python train.py --arch="transformer" --model="sound classifier" --dataset="read English sentences (LibriTTS-R)" --train_examples=15625 --noise_aug=0.01 --time_shift_ms=50 --n_mels=64 --hop_length=160 --input="log_mel" --spec_augment=false --win_length=400 --targets=["voice"] --num_classes=2 --norm="rmsnorm" --norm_position="pre" --hidden_act="swiglu" --mlp_ratio=2.67 --head_dim=48 --fused_qkv=false --bias="all" --qk_norm=true --parallel_block=false --inner_norm=false --moe="top_k" --num_experts=8 --moe_every=2 --expert_mlp_ratio=0.5 --experts_per_token=2 --shared_expert=false --subsampling=4 --layers=8 --width=256 --positions="learned" --pooling="class_token" --loss="cross_entropy" --residual_init="zero_last" --optimizer="muon" --muon_scale="match_rms_adamw" --learning_rate=0.0041 --momentum=0.9 --nesterov=true --orthogonalizer="newton_schulz_5" --adamw_lr_other_params=0.0024 --max_grad_norm=1.0 --gradient_centralization=true --max_steps=12200 --batch_size=64 --epochs=50.0 --lr_schedule="cosine" --final_lr_fraction=0 --warmup_steps=240 --weight_decay=0.1 --adamw_weight_decay_other_params=0.05
Rows from block 4 of a small sound classifier, named by matrix and row number. Rows with one number belong to one neuron. Each number is 200 + 40 x the weight over its row's rms, rounded and kept within 0 to 999. All counts start at 0.
After each neuron's rows are labels from the 100 clips, of 14976, where the neuron reaches its largest size: "strongest on" is what is common among them. Only what is clearly more common there than usual is listed. The data: read English sentences (LibriTTS-R). In brackets: how many of the 100, against the usual share in percent.
# gate: MLP gate (model.blocks.4.mlp.gate.weight, 672x256), inputs 0-127
# fc1: MLP up (model.blocks.4.mlp.fc1.weight, 672x256), inputs 0-127
# fc2: MLP down (model.blocks.4.mlp.fc2.weight, 256x672, transposed), outputs 0-127

gate.290,172,191,212,199,155,221,182,254,183,239,212,182,210,193,228,159,237,193,221,176,212,123,186,222,248,145,173,196,109,69,178,230,206,309,148,196,221,149,184,235,190,237,244,227,237,196,192,219,117,195,256,195,228,147,220,165,163,158,250,199,168,236,118,256,152,227,217,211,258,191,222,186,201,155,287,240,198,258,164,155,252,228,188,220,275,240,185,117,193,160,197,248,182,146,244,170,133,242,222,240,172,188,177,156,177,190,206,251,298,179,197,224,192,217,262,137,180,292,174,218,166,108,219,240,178,212,261,272
fc1.290,219,104,158,191,181,210,177,143,229,218,158,104,247,219,184,235,226,174,146,151,199,150,217,257,183,180,178,208,171,237,257,159,170,246,225,222,239,201,196,188,201,232,258,205,143,234,236,196,147,234,225,154,185,161,173,245,221,206,219,119,189,200,252,205,223,184,250,185,259,254,274,222,158,172,164,186,226,160,194,173,308,194,162,267,176,228,212,218,258,192,278,251,207,218,225,184,285,250,194,157,195,189,155,232,245,208,224,254,304,206,213,160,183,170,261,184,148,146,222,199,270,188,260,240,213,22,214,261
fc2.290,195,170,178,200,200,237,172,169,193,200,209,133,267,219,184,189,241,148,197,130,198,126,126,266,237,200,210,168,146,245,257,160,217,224,252,202,228,153,216,232,204,217,213,235,202,199,200,176,111,214,279,209,224,189,172,242,213,185,278,109,171,191,229,237,230,208,207,198,258,267,210,186,205,202,180,197,256,182,197,175,258,181,161,342,216,206,205,186,244,195,252,288,239,267,257,225,223,247,250,191,155,233,203,254,189,201,200,240,268,196,188,238,180,187,293,179,155,216,217,165,272,161,225,228,161,77,201,303
strongest on: voice: female (99 vs 51.9)

gate.569,142,139,180,222,222,83,271,146,184,134,137,84,194,200,207,172,240,193,209,212,188,183,227,243,194,126,140,255,222,275,190,197,172,180,207,185,214,236,164,193,195,158,186,278,184,167,180,211,222,189,205,201,216,204,181,144,162,288,250,177,155,162,240,208,247,166,183,229,243,209,238,188,252,129,184,234,216,179,205,211,228,216,180,234,183,152,238,229,213,200,118,206,148,214,163,209,121,153,226,242,209,208,184,152,301,146,194,152,206,151,139,242,154,205,211,239,170,148,252,223,181,196,216,220,248,312,283,223
fc1.569,192,181,192,147,210,128,228,161,174,150,109,87,237,178,184,169,202,155,238,246,240,193,194,168,185,181,183,233,190,199,219,221,216,91,245,175,179,194,149,185,193,182,214,235,168,228,280,223,276,126,211,222,196,203,190,131,161,209,223,222,182,168,262,186,239,171,229,175,173,237,147,245,163,135,151,231,102,239,239,200,228,307,176,222,204,157,205,267,262,193,139,197,163,235,190,227,185,220,226,241,194,193,203,227,264,161,202,218,164,176,217,180,204,175,162,232,203,132,221,190,217,220,227,245,243,263,256,194
fc2.569,174,166,206,215,236,165,219,174,210,160,112,86,218,175,201,183,171,131,223,233,255,144,201,154,180,198,179,219,214,183,282,225,220,52,245,179,195,209,180,184,209,173,199,235,174,253,243,174,178,154,185,226,136,219,190,134,180,192,258,227,165,163,256,204,262,170,260,190,165,249,171,218,195,156,166,209,87,222,216,202,217,344,192,205,212,148,194,228,262,213,166,157,182,241,177,216,189,240,230,234,149,192,175,187,235,173,193,199,187,187,184,142,218,191,182,235,210,153,179,183,235,208,226,258,240,233,212,187
strongest on: voice: female (99 vs 51.9)

gate.285,170,222,198,280,227,218,230,204,220,215,180,179,163,187,231,240,221,152,163,166,198,156,254,206,159,168,177,150,226,205,196,131,234,214,219,218,230,246,173,141,192,138,166,174,317,128,181,137,172,134,184,235,197,175,249,232,199,165,148,183,211,200,191,161,236,242,222,205,209,177,190,164,166,260,195,208,114,224,151,266,239,213,208,196,143,178,194,221,201,285,188,85,267,208,120,196,195,154,243,185,267,180,249,216,208,190,197,221,239,195,174,218,187,244,253,210,159,210,232,224,221,231,257,145,184,168,229,179
fc1.285,183,190,185,261,178,187,237,159,226,187,183,163,185,200,225,274,260,178,186,178,206,159,205,209,111,129,238,191,229,175,179,171,208,149,116,209,255,203,151,145,252,152,207,186,271,270,209,185,153,156,182,214,176,148,215,182,220,128,212,170,224,239,182,176,186,250,199,194,195,223,160,170,154,224,206,231,216,208,202,228,179,232,190,185,186,183,184,253,191,257,187,123,257,164,108,143,209,176,239,213,260,190,227,238,199,176,215,210,236,178,183,254,184,290,203,273,162,223,211,169,178,215,194,169,259,174,273,192
fc2.285,184,143,245,220,233,182,195,179,215,144,199,214,160,208,191,259,174,133,168,174,199,150,232,182,87,175,216,229,254,179,226,234,232,181,159,229,232,154,197,148,239,183,212,212,248,210,219,211,186,149,223,195,171,156,251,133,182,161,235,209,199,230,191,172,199,192,244,208,220,196,176,117,228,215,193,136,194,256,164,134,174,257,156,175,158,149,215,205,243,174,197,199,234,138,144,144,160,224,201,258,271,184,195,219,233,167,248,213,254,188,175,242,192,211,197,282,164,319,233,160,141,261,212,159,248,212,225,184
strongest on: voice: female (97 vs 51.9)

gate.547,207,261,158,77,301,218,216,245,120,181,208,222,208,202,107,203,247,204,186,180,215,202,231,205,183,210,216,249,171,209,130,138,275,245,218,251,175,202,227,254,213,178,236,200,200,318,176,211,266,219,164,271,232,208,138,149,175,236,223,166,210,214,208,191,233,95,201,168,224,161,165,223,150,213,129,170,218,204,200,268,169,208,156,183,206,215,205,145,273,117,198,225,206,272,192,209,151,184,218,228,252,219,153,230,180,216,188,143,165,221,186,169,152,135,161,168,207,168,198,205,162,142,139,190,188,228,197,195
fc1.547,160,113,207,261,151,166,188,69,250,233,209,180,197,166,248,179,185,190,187,196,199,185,203,251,212,207,175,231,220,232,262,211,155,180,146,200,224,212,195,209,197,207,195,122,128,149,206,260,155,204,263,143,201,153,215,237,248,179,250,155,187,224,160,182,264,238,228,159,180,258,278,185,245,218,304,169,147,167,178,161,282,211,172,151,216,203,188,207,146,195,179,197,196,203,191,195,292,235,188,225,215,172,194,209,220,160,229,259,226,181,180,246,178,316,229,229,226,298,191,241,237,179,230,168,207,241,157,215
fc2.547,223,206,177,275,212,210,228,193,246,135,252,160,201,218,181,178,264,234,153,194,207,205,186,218,186,165,224,201,171,232,152,172,233,187,244,220,147,162,194,157,245,208,158,278,212,140,144,186,140,211,147,174,216,186,265,205,220,201,272,116,177,207,294,112,201,228,176,134,266,175,163,233,224,158,206,228,254,183,259,166,139,132,221,259,177,211,230,204,236,174,211,244,242,160,212,145,167,192,166,89,167,211,182,202,200,197,177,180,255,114,185,238,203,198,184,139,184,176,199,153,219,172,218,195,211,153,176,187
strongest on: voice: female (99 vs 51.9)

gate.76,118,207,268,161,285,238,172,249,144,288,244,168,241,220,194,212,230,166,229,198,221,274,196,107,241,227,152,158,169,117,212,137,192,224,142,208,229,147,258,217,189,164,192,131,226,170,221,224,243,212,203,238,222,128,251,174,182,234,239,203,175,220,202,177,178,225,171,217,216,178,191,199,182,191,226,259,168,259,192,166,112,199,161,210,196,226,177,201,226,157,197,152,148,138,242,195,161,171,211,203,179,242,163,218,225,188,157,236,230,213,247,147,164,180,228,178,228,203,206,180,219,218,268,220,133,195,242,225
fc1.76,254,195,226,140,206,199,194,218,184,203,320,138,161,213,195,128,205,213,233,197,245,151,213,183,220,214,184,235,197,170,150,254,205,182,149,193,122,183,166,294,214,152,225,190,256,139,178,239,211,182,197,199,214,219,188,169,223,271,234,226,211,131,109,182,246,170,185,209,180,215,142,233,243,225,158,261,123,209,245,207,188,103,216,268,206,242,236,200,173,172,113,181,191,128,155,181,126,207,256,242,164,232,195,244,203,164,243,226,206,172,301,245,135,215,195,187,143,163,248,197,249,187,232,248,124,314,156,191
fc2.76,187,187,177,220,202,194,187,196,244,169,252,194,166,179,170,158,141,194,175,219,202,127,231,245,201,209,218,217,246,270,190,262,210,199,157,166,150,249,140,233,246,177,240,180,242,177,199,226,286,203,215,215,198,187,214,149,194,259,220,190,226,155,156,157,257,140,234,239,257,223,158,220,228,239,224,222,88,225,240,238,213,140,231,234,168,260,266,202,176,215,152,157,209,156,137,163,181,228,216,226,191,235,225,202,199,187,252,182,200,159,301,270,189,191,207,238,175,174,213,195,219,230,242,242,225,258,183,167
strongest on: voice: male (79 vs 48.1)

gate.631,144,245,154,292,280,215,229,151,212,138,128,244,240,144,156,242,253,237,216,215,220,211,196,174,271,228,210,183,164,265,158,192,158,228,227,216,171,176,195,132,267,133,113,164,163,282,228,202,216,199,211,207,194,189,179,207,213,212,262,249,263,165,218,130,219,174,181,192,136,230,188,176,244,273,196,158,151,261,230,221,212,229,192,143,144,211,268,161,215,149,190,228,198,140,154,162,217,162,207,145,213,156,208,214,184,227,224,161,226,189,239,188,201,167,212,168,205,129,225,208,155,153,213,278,212,149,236,123
fc1.631,205,222,191,227,177,180,198,194,264,229,205,211,188,121,204,255,274,201,249,283,160,171,254,184,269,197,208,114,152,188,102,151,213,248,262,237,214,277,207,140,179,168,162,201,211,188,207,193,183,272,179,196,174,177,245,195,242,207,199,187,182,178,198,204,127,184,170,176,227,232,255,152,235,244,134,177,206,295,171,225,259,237,177,181,206,185,271,246,183,185,164,219,153,168,173,148,261,161,199,142,178,123,245,129,236,203,157,112,230,173,232,224,249,153,241,215,182,175,248,168,202,161,186,194,251,188,189,161
fc2.631,210,188,208,178,147,206,188,234,162,222,240,213,237,161,254,112,189,204,238,178,210,191,258,168,188,254,203,150,248,201,193,187,250,157,230,194,316,263,249,231,181,192,190,203,193,226,190,192,179,307,267,147,201,208,184,126,232,163,209,287,141,181,124,251,155,199,180,186,192,121,138,236,189,182,278,262,218,199,175,282,203,148,218,218,270,170,196,246,196,246,197,177,220,213,215,222,239,193,185,283,169,185,157,206,217,137,112,191,249,168,201,152,229,222,252,201,186,222,256,164,199,268,212,198,127,265,191,294
strongest on: voice: male (86 vs 48.1)

gate.506,216,168,186,231,171,242,179,207,157,278,167,117,221,263,196,242,161,182,188,177,200,167,232,222,128,205,229,165,168,163,252,150,213,162,158,200,189,203,192,190,183,213,201,190,143,223,226,176,118,231,239,127,184,187,213,221,253,161,166,226,201,150,173,301,127,286,96,136,190,182,223,218,154,253,180,193,232,257,166,215,193,156,184,196,204,174,212,220,185,210,273,151,215,220,229,172,203,201,183,150,262,195,151,133,214,252,224,153,234,163,221,194,206,244,263,274,224,227,150,207,223,156,240,131,177,107,195,234
fc1.506,135,181,164,198,213,201,210,141,173,101,191,154,283,158,195,148,172,212,170,175,195,172,233,187,296,177,212,244,236,149,152,124,223,240,223,197,192,180,220,265,165,140,204,238,205,256,173,216,202,163,180,241,210,180,184,213,190,258,214,179,145,264,317,193,292,302,194,164,203,164,262,164,229,214,195,202,259,246,208,147,146,276,220,325,175,192,196,191,131,232,191,201,183,196,208,194,168,249,241,145,155,208,209,239,241,180,196,205,145,172,166,254,197,292,244,166,207,144,209,208,240,245,212,158,168,249,218,154
fc2.506,195,260,124,163,238,204,194,215,197,162,179,161,197,160,186,209,197,186,144,156,219,175,262,175,208,222,229,278,158,114,246,175,244,207,156,189,157,251,112,196,154,216,167,223,295,166,220,183,281,234,158,233,153,251,183,226,251,169,202,127,237,198,223,271,175,185,188,210,213,204,178,244,182,261,267,264,260,225,225,173,220,173,177,227,243,196,202,232,201,254,239,233,232,201,136,266,183,215,239,131,203,226,188,148,262,142,274,158,316,158,209,270,173,247,167,178,168,148,249,231,215,203,218,160,192,175,168,189
strongest on: voice: male (100 vs 48.1)