config.yaml
dataset: "read English sentences (LibriTTS-R)"
win_length: 400
num_classes: 2
moe: "top_k"
num_experts: 8
loss: "cross_entropy"
momentum: 0.9
nesterov: true
gradient_centralization: true
batch_size: 64
adamw_weight_decay_other_params: 0.05
Rows from block 4 of a small sound classifier, named by matrix and row number. Rows with one number belong to one neuron. Each number is 128 + 24 x the weight over its row's rms, rounded and kept within 0 to 255. All counts start at 0. Numbers have three digits each.
Before each neuron's rows are labels from the 100 clips, of 14976, where the neuron reaches its largest size: "top examples" is what is common among them; "loudest band" is the band of the loudest frequency at the time of the peak. Only what is clearly more common there than usual is listed. The data: read English sentences (LibriTTS-R).
# gate: MLP gate (model.blocks.4.mlp.gate.weight, 672x256), inputs 0-127
# fc1: MLP up (model.blocks.4.mlp.fc1.weight, 672x256), inputs 0-127
# fc2: MLP down (model.blocks.4.mlp.fc2.weight, 256x672, transposed), outputs 0-127

top examples: voice: male
loudest band: 4000 to 8000 Hz
gate.180:130114140097117128141140076153134087123134128064139114132135112107145111156148124096166170157119120122152159125127179113088114106147151158128154110154149087120110125149136135151108125084118123134145147122175149093156174175154134133116122108173113110163141143154096085158152098125111098120123144117110127118119126080117119152149112113070093139165171145106124133135139147137134135064128
fc1.180:102081150148139141120137121143158115114142129115140129129126138133114167081133140173128160097160157162114128100138132116182133133128141084133120156110139165117125107099148132080157129142150129151110143123124163116105098163106135169110169051154097130094087137149173144117099111129096136133113128141159126129140091133174169119134126127111163123171121111130138145122093103108169168105115
fc2.180:069108118142127137110169150175119159100150132164165163112134148120134132092100136144116101097103103155064143105125108107164151187132122091165136123085174169111093132098151139084142136159172129162089158120136155153113116164137116133141149096119174109095131137119177124135117086133089154157151123149153126148157110170157145095122133142098157108081109144143133126133134103142146149129115

top examples: voice: female
loudest band: 4000 to 8000 Hz; 2000 to 4000 Hz
gate.638:162118116160142124160137106133110105133155086158083144150123106086120150098134082115118082159138152069103136156152083098144141150185121150121149108105145140163107121125144126117108159125100139163142181165126163157115156127161158123111092104187144130152107139120128110178148122146087091092125118110133134119106112129096104143179130133115153164101138133119132092164116142151138115133137
fc1.638:085123173129126116126102134086164142118126110104142163142151162152077131157124154129100153108108136139114101150153127134105126098150098133117144205113090163153124114136080144133143155168129103144140135152107126090143138128119141093086130081145077133103150087148171105109108107116126102138098127103125117133105147103081103114119175110133116151131140127109119123113118090110105180135133
fc2.638:071119186124109129125107143100148148101128121118131142162147145159118135149140161129102167088119122152137116158160122130094142128135103120128117201117076144154112128126124118106139140164132095100132115145121109119149112117117156112091135107129106159078134111157180121109113118117107119136134168094141105156117140122100084112104156104121111138139135124112128134106134098104128188156123

top examples: voice: male
loudest band: 500 to 1000 Hz
gate.270:137112117146155151162141158179139118129118118111102143139141115104113138105142121119143178137138144177076118116164146105136098156126130120174099164132139124133143137114120149129133140188126125140123152125143120153149170117147120099082132163152137172117126167135150104110120136098111119156080108118130117128068121124101104147124099169121145163115131113133128119093125105124122155134102
fc1.270:130142131122102100083160132073122134117149126109173135136136134133145110099135155146117126151128126113135157143102129157099092118122129093112169110136130142130102136146110135100184139147141116114117113090134132107144117152096146178136146141088051062147146109133095159121144137134112120148139121133137120147154146115112173131117148096095130090096121123118106127129123129155138129131126
fc2.270:127140156106091140135155142189144096100112086116133141120077123117119110158139107099132079140112124120086064149129133121113151141133107100100123129072107145113124111130077125137117180185126187103116136149153087127092100092127150130114139156131121118136111133154163136131143190103116106133090125132190127109105123139091145119182124126133123151116091105127101089140156142119125110155124

top examples: voice: male
loudest band: 250 to 500 Hz
gate.536:143112115114107117110121106141103134101144117142116123111089128095158099115128184123141161167123160174067139138127155096173126126125125190153131168145110142149116087145159144051090139096140135131108181131124102096090124142096131087180140093119132113121138145143123122129100098127142114100128151160139144120129129135108120100130126179122093128109119145127118141137072181141137142116121
fc1.536:114172092169151136153092152124144162130121084116137139111129128148117181179116103139118140101095126130102153061124117098083141143123142128123107101120175098134140152150104147146109156131126113137124070153136147122145143136158147117115095114166145157110138125145106164089135157129075105157163121144171138113134132113121120141148180140099145110131129115158085142153112086165086121171120
fc2.536:159115151168140094112131119109088165132149135080152127135173115155108140148099112123132079149162103116142118099134147126115132113109099109153131092099085134101149115139093145166076167107111092147088101126104137091148162103176158114113120137115142122140110107100127119127120161138122168191109105140081111125161132159149156093120122099109150111089157147119122065130152159104121159128129

top examples: voice: male
loudest band: 250 to 500 Hz; 500 to 1000 Hz
gate.528:139150157131133139148153109118194136106092117126087142117136125159154123156127106159125154144127135177118158130184123178160140169084161160126115172096111163146126112126143140160155127131196103100145135146100138152152138124089129146094140138089182110105105157143132143089121148138133093186132145155122124126112120156116145115084109108091133105128116102052139144116141107109113101163131
fc1.528:137142126136076148100100114173141085098157090125143118139143164113138107086155105130099054199127104120113142129158120171115121158143095111139112084147090155156128152123121133107146147119125143151131099170140124117115097122144144127100137112093122148134121138140192163120135144141103128140152099134145126120096104130113134106157157124086128103135088114158125124159121153099128101134140
fc2.528:145132113113107129145117116124165135125111064120112112107119127136101108084136128119114073135094135052105096122157124145141129130151096115129108130127102117116141116101088070127135126114137129111091100147118110078107075109138142130096144115097143115109113169125152113094150129121124141173127096114139087127115110127115125129154122105116110100087108104108115124094131127121140116129083

top examples: voice: female
loudest band: 250 to 500 Hz
gate.160:105145127121140136129139138093090076140089117126140104108096109129137159115106133156112106144136138105111110149145117093144127091125119129139122149201157114123172114113109124156120126123114159117181131146121147183137118136095117118152082085130133172123122115109125127113120160150134111101129108152089117108125122128127106116169133089136110164112111114164121160139147145103118132151110
fc1.160:115092141100133157143123132122104082081116126132125135112125100119103129103104107147108141155150088077083154150154144118145092135119110142148116108111148115138167103136114145119104092158134103130114139136092140156168144163112128137127092105105144107158136102139148168113142128135122133117096102122126155110148194100143142081120144146137151196110113130140136142103122112113095136145099
fc2.160:120092134129080141116125106159160158085139133103170110107148128111095118147124111066138143084104130119116144110102133122130113125132124120113132123057151116142088135132113123114122138119116097087081114125147132071136129134130163136108165133132123084109139162128158155141115128105126160160134132101144115130136136114104127157081150155118152132140144129097180144115128124139148146141130

top examples: voice: male
loudest band: 2000 to 4000 Hz
gate.498:126127057137168117141111139100165080112125095155099130142093126132154119080110135118095139153134125153105121117131140118125118099109132112123119135180147118129135103162121176140138122109159152087147126178110119088137132130148168101115135131119148125145149131120149101125132116112135106103142130160136147136078147110108148160148139134098125150087169125151143094107091114141125120143143
fc1.498:175120134117151138152114124087124088132113105106119109116105132093118124182130146121107168198138160147138144108133122103131096169151138140101100144112135172159106112141133095184086118170116143140156131139080136134149163087101158083111130117119160086103112159153116145175127102145102123095112135141105174128114148141145147153156132171117153102134126114108150084124179136114133114153128
fc2.498:132125152113108132108127125126137153152140162126130098142172135108125152139167194150135148145128131130155188122117084097144119120147099142116128126106151156157114144125096079152084122134090120165132118086133113135153131124102153122143093105119157128116128142140138145162125126150108179106139141092115092147185146133138083127114135139115096139175139126165152133117151134107143146108147

top examples: voice: female
loudest band: 250 to 500 Hz
gate.667:147133120067179120134143124112146134125114104105147106101101124120115116110149154173145150109138087148106121120091144163110119146142158105115154106112140114109144165156135130167148139147144096106114111113134160106137180194096110138153114130134067125115117098124107141110147143145134144124122144135142132111126143123126107131158116089069112119149105085115133117130139113186113098123123
fc1.667:130175141080138139103119128106141102065127125111140135107128119142147130122139146147148090086170103168118128111118088174120135141154159103129096139137108108123139125128121130191126143152115103119145122144130135146112134133099138162167125123142092111119138137133118155182132174159121115142090165154134084109148120146113133118165112082148114129163104107124115150162146185132097121138145
fc2.667:103122098176136118129135138110128130154133152082130132141117105134131101103106121146131126162108126064153144144118158094138122121125107112083112066120162143112100122119152104191210116115157087134131151121088122098121115102163099091139112136146185142141126116132119091151135114117115133120106135126121106129058142106107119118071149129095145111113119173138086110134151101126120111095132

top examples: voice: male
loudest band: 4000 to 8000 Hz
gate.13:132144121133104109119122125129087128143144137138102111125113136133142130125105081130203119130144114127114112137111095113131111139162179155100105129129113118121079122094134122111132117139100133159132165101140105143124102168166128158120142110160146109123105161137106189118124114134084120107076088110123141118169083111134137127138124131185123119110133152153138142113143109076160117098101
fc1.13:170130144117134109124128141170069113125136115174129134126119146136164088112144112185162139152111143129180139133129107139117132103146161182150104181101135163087074135115099126106158141141127117143138152081139106109138100173150144137132149100131113098131095121169076185129138110113121070081093116116130132141133119128150157152152116117126095094113120148160144120107129137126161094091093
fc2.13:142131145143102115112119132141104126109127127142111136095089121129127121097125096146166126121127119128172148153125111113099130100152161170119121121112155128100055149131114122111136093151098114144171149110142115108127118188159156116159146089147120127112123126158098168119140100115114084088125129092116139122170093109146107119126116104140125096165125165192183117120129129111140052092115

top examples: voice: male
loudest band: 500 to 1000 Hz
gate.609:121149135164119124166148110117096167125132124154105195154152168109134189166099111158098122136123131084134110121126172152097136102119117116128134143109148143121177091190096139109132109168128112123126114114105136094125126106136150138147128147131099129088109105112162149121145111110123113116095092091160129168113115083109083119095100130096132119076142135083136148131150152151126151161128
fc1.609:099145105136121148161155074077137093144120142131148100130115123101114147163172118139098089090129144095104143134089144172104135108138138116139118131135133151117155158137115090139099135140130151091130139135116129077155145126137102119148117167124138128164143088166132126139099173143133130116138166145175103154148176096155087132157142125074157119152139115097120126124135109148106105097166
fc2.609:153129111150126120122129093136120153107121132136143161130171113121103113159113106147143144115114089065132117138142162144087131075126107137120091140067169136101154114154138062109176110147117104104098140124110127111168132109171168100098101129144144179120126104124176122129126091128085130130138137088190144159115134131116050142106120134122111145074124155089120121112162131139131139133154

top examples: voice: female
loudest band: 250 to 500 Hz
gate.279:187133141147109092132104139100145121091140128112118131140107116061132143117140114144161211110153162114109115106158140165121123153170181113130112111108133124107183083174152147165133117129125134092106131126122100090159138121141137089141137122088102124126124099103102144123130176142135127141103110085147144139137140142128111123157122105129132131116108116102132105120128119176158122119100
fc1.279:108153111081175138125148113109153114110151105110134134117120148143132161116154136163140098138103132199101149122153116204159100113053104170124126108129142079157108110095154160146166111115168127142113135094138102120123125132131136115157126142128054119160111128116115139148131134111135134146125132157126121141098167156100152143134132140124118144089085110142155135155103136131086107089126
fc2.279:113169111130158159111129103121132155146128144148125118186138135160109088120114124094105093166133103088154114110074104088148149121169096136103111116150125116127126168124112107099158144155125116134148133123120118140116118128106147159126136144146174132125153143137127095111100108140123166089142154151136095115116124153147147137110142133113079112159174142143098085119158111133107131185111

top examples: voice: female
loudest band: 4000 to 8000 Hz
gate.25:132149118155126134149123162114149102136158160106150115103117132153137120084132107137139198158118146128108123154133120135120113135139128144135142089111145154124132101145178129139122121143111100090126072125118127070132098113127103110136153147145103111123085101124123147164128131111132153123161101130138117170054156138120184149111123139136142085129156156137122139138042098099102109144125
fc1.25:112130126140135104145116146174136093152144113090160110117136128114138148141135103158141137171143120101121149147104125156145098150141149139134132095087120154129109144121124111147142120123090082159100118166150138115112134109149141145156123137094108139130110134108124141178087125083126090159090137141210144108155116123082154178097130151131134098113123126121108136167097113137097147132124
fc2.25:102143137152134104111134146131136123134095113065119140169146129153132133124123123127119090095134099116118111148158120169138125146132120105098105147151101160107128142109129114133178103135130065128099165110162083139133112117122134105132129154142113141110132137132132158146104152148115087167098120109191116110177111164110159120135119159125118137153090164098076124106155121162144160153128

top examples: voice: male
loudest band: 500 to 1000 Hz
gate.360:128130097153086152123128139141076106128139154157109138140133130111132104109103167078125151121145115144096092150110119133138172131117113169129111115134118136130157096120169137151122126087132113139192172135117151166163123122139125137162125092129167070114152115112143121109144121122111134154184097158101127120101144131098147139132149191117113121103133131124101115127171152148130095116105
fc1.360:135129115100111112128106149140084149122149161125117139140127142127128131112104174121093179113099135153097137147143117099123210118151079092147127182146117148100094086171132131141137149101129160110113110134145144132130137123130075112127124159143161093124155101114142090108207127139136103146159117113129082116098120107135167120145107100104125106102106090136116171129123132136136095139140
fc2.360:146154113142123165135141092125121125142128158105098108128078106141099129098111129149155111164128128154137096117163135153140126091087182168137158069151132134145152164131166147161107106109174139170142147132118162076150123094131150148150123143156126149137137133138098148139125138105144126135111127155136123160164139097140102151081138163112118154105162138162116093165148164124115106116136

top examples: voice: male
loudest band: 500 to 1000 Hz
gate.630:127140171129172098143121128192157095102128119138131133121112132093123156130118142123100065113146121148105165190115121118148136112101092154141146115113128109117125148154133115097140130120151113107084111176122130167148119148113129094147146125143144114112104127153115145125150128117160155108142147106147090112129141130140127165102081111104109140108128096173099137134160108091108131099137
fc1.630:137146100154089113161154129140155068126083114093103146133146131155082125150131114167122090135151143144126076139157120133142132157118162195126111116109147145118163070116104095152162108107082116109102180127100112098093109140136142146129179140145139140167138121115124090152122099138147117148134119134141124116153111130100133137153156113104172146161093149110120118139124135119075153124111
fc2.630:146139134116147132127100134099151146109145148128106087062136107132156084060128119086137141110138143128143129119126182107121114123144119128152120071129139094154113153127167150122151155172146126107137080156146150130108125114100132125138109170111165132103149141122173134127070149141122116137108144130133140110130125139185142119175140112173127115163142142192136115113150135108132108120167

top examples: voice: male
loudest band: 2000 to 4000 Hz
gate.551:147102162117147089123095110093130156112145112119163156141172131150115122146138096162134107139110098105088167120141162195100116111132147160147148055102126158151091135149128129082152115158069117147117079147135112134132142150188129117152107131169112107084137130131097144128089098127112107094116130163080149132150103132128095168143110113161131161106135109138142175147124152142125127102149
fc1.551:145140097156138103135131164114113106095113128119093094139120119099119132108146147101126125083171141176144114147096105134149082107141159118107149152132128109083149125112120150144127127133192128117088094118162131148185106134112141073096119137137152124149111178150188134126096165134120128108112116125189096099118137117139149132144137134098132104127136126096085087120146150146118097116088
fc2.551:083162126108143137134170136087144102126155093112084107148105157161147125119158116136163080122106137111120132079107128117119128146110109116156105188100107129139162066132120152135135162122093156123131114177073166135128147109123122079169153129116110108102127126111099086131099117180187130133171130171154089139138128109102132085094127110111147150128105115123136156160104145142111110188134

top examples: voice: male
loudest band: 4000 to 8000 Hz
gate.220:131134133138132116142131156157163142140131134113138122134113122143139117083132173122120134144193118177140107110112180107103152123103102105147134091120095121119131113108142141088130115099142091126120128104126151098149091081136121117121122146063138160157143115114141101136097138107153137130133157147147146135085156148138117111095115079158087191127116125094098156111136166145117192128131
fc1.220:130124094127146120137138157173166129136151159093172113107084126140131133072137176142139133155154133166118102072130188117105167132109057098123148106117096130116108113110162137111109135087124104103094118109142160125163071103103131128084126135084140135161126140100160123113137122164141136110137181109163151128108148126138101119144122134122122196133087142089117114127137153136129198131144
fc2.220:079106113138120117113149157167135139140101177088152124162124101127142134122153138085118196144097153142112148126169159118111152177125103126129183121127131133122103100131141147161110120106148108118149113107159149144118119146095134149159135101154155129150144151133142148100171125131114136162140161142124128126143148089116138118158145165138171143143091129118143148144145149130136174120148

top examples: voice: male
loudest band: 4000 to 8000 Hz; 2000 to 4000 Hz
gate.96:117195128134165162161106084136099110146087098161141087136113141104099116124129118119146137108144150139092148094106161094099116098152112160145129153113138100141147154126150104115136176128109136100134106137158109138154136152090121104128139113167120088186129130139123148115070133098161117164121145137162137123128111118103119150134120127124140135111151169118149128113116124103147118133114
fc1.96:106149167187114131161132126117116106147141126128135148108126169099088159111121168141144128147105117127115144066092154090135150122143131114155135085113147132100117148127094123103129124136154130090132130128163133119119110155102098161177134114159105141148105123157128105124109136102147132106157151132156147139161125129123134135117126135070130136106151175115115104115085116106145174127116
fc2.96:122075073117100111093092120160128185111103105121106105086129075102122132135141114099147138122151134123125083152137116119115123131103100104108099161138119133116087087120128123120125068112100090089138110095136108109123129098131142104086128152083156129102127105117143125127131096127135136130125114107134088134088101130114114111086121114158104104140060098143099107147149109155116110100105

top examples: voice: male
loudest band: 4000 to 8000 Hz
gate.554:126124096153129139124083168135108148094140133135132127127136091111111088128152121100112214149116114135113120163141103097141111139091135136120125125166107117111137155111159119121172136129166157111130120147135112135116078077091106168086139170159183147100129171147164128150136122152143140150131132138117123149106127168072137125092117102155128135106080125167121121137129096099125174096097
fc1.554:133109109148116135110078172139119145092147136119142124133128105152114083130134133116101176144139117149119130171133116109148117157090146154121142071175092113129136132134157130145157126094138184129139099177140116136122068081104119151064153146132177154113137171148146141135144121141130131142133125133124116147107152168061137124135136096137139148128092108150132127139123119091128149082121
fc2.554:118146118126069134111105132123141115125144091097113095127179119123111130143123125084153151085115124141132116122110181124081130129125118141120127120129107111141120094152112153135180107149132143122141072160070143082128115105091145142140127149164112106151150119154146119081155151129126101158127118140137126119162148125094125107133164131109126139130101093064136116113110115101142084139105

top examples: voice: male
loudest band: 250 to 500 Hz
gate.475:092089119153127135157100145150136118163130094125127139136106140072115141141073076127113165129099077102108108176143078131138135140130130126088133151121113116143152125146136120087126123097126126133154127125084168141113115130148149081097168113116125143145134129099135103105148127158156148094072119122158112140158099111117139104114114092152185133134129144102119138174148113166100142156097
fc1.475:126131145118171113142120137114128178148141117135105118100104114115146100108116156143095162118137106133099113136145116089161137124092094146155116178124102148153153096102120121138116146127119141147117161105131123118142087134083164120124118086156151101118105130111133134100116107149158139101131129127134083141138120141135128107121116102135106118094125133121171123097115096131132099075114
fc2.475:137113165135134129145153139134137155113136120139115110101097154125135110115094157134108160135146105138062151143164122102123140166097100153145113117111121121105129095133117117121091140119121114162144165111170126144106105100122111102134132105137166116102119108093122111095120100172141190116140163123152066115132103181122136095128131102140115117091099118113135145147140105116119110109117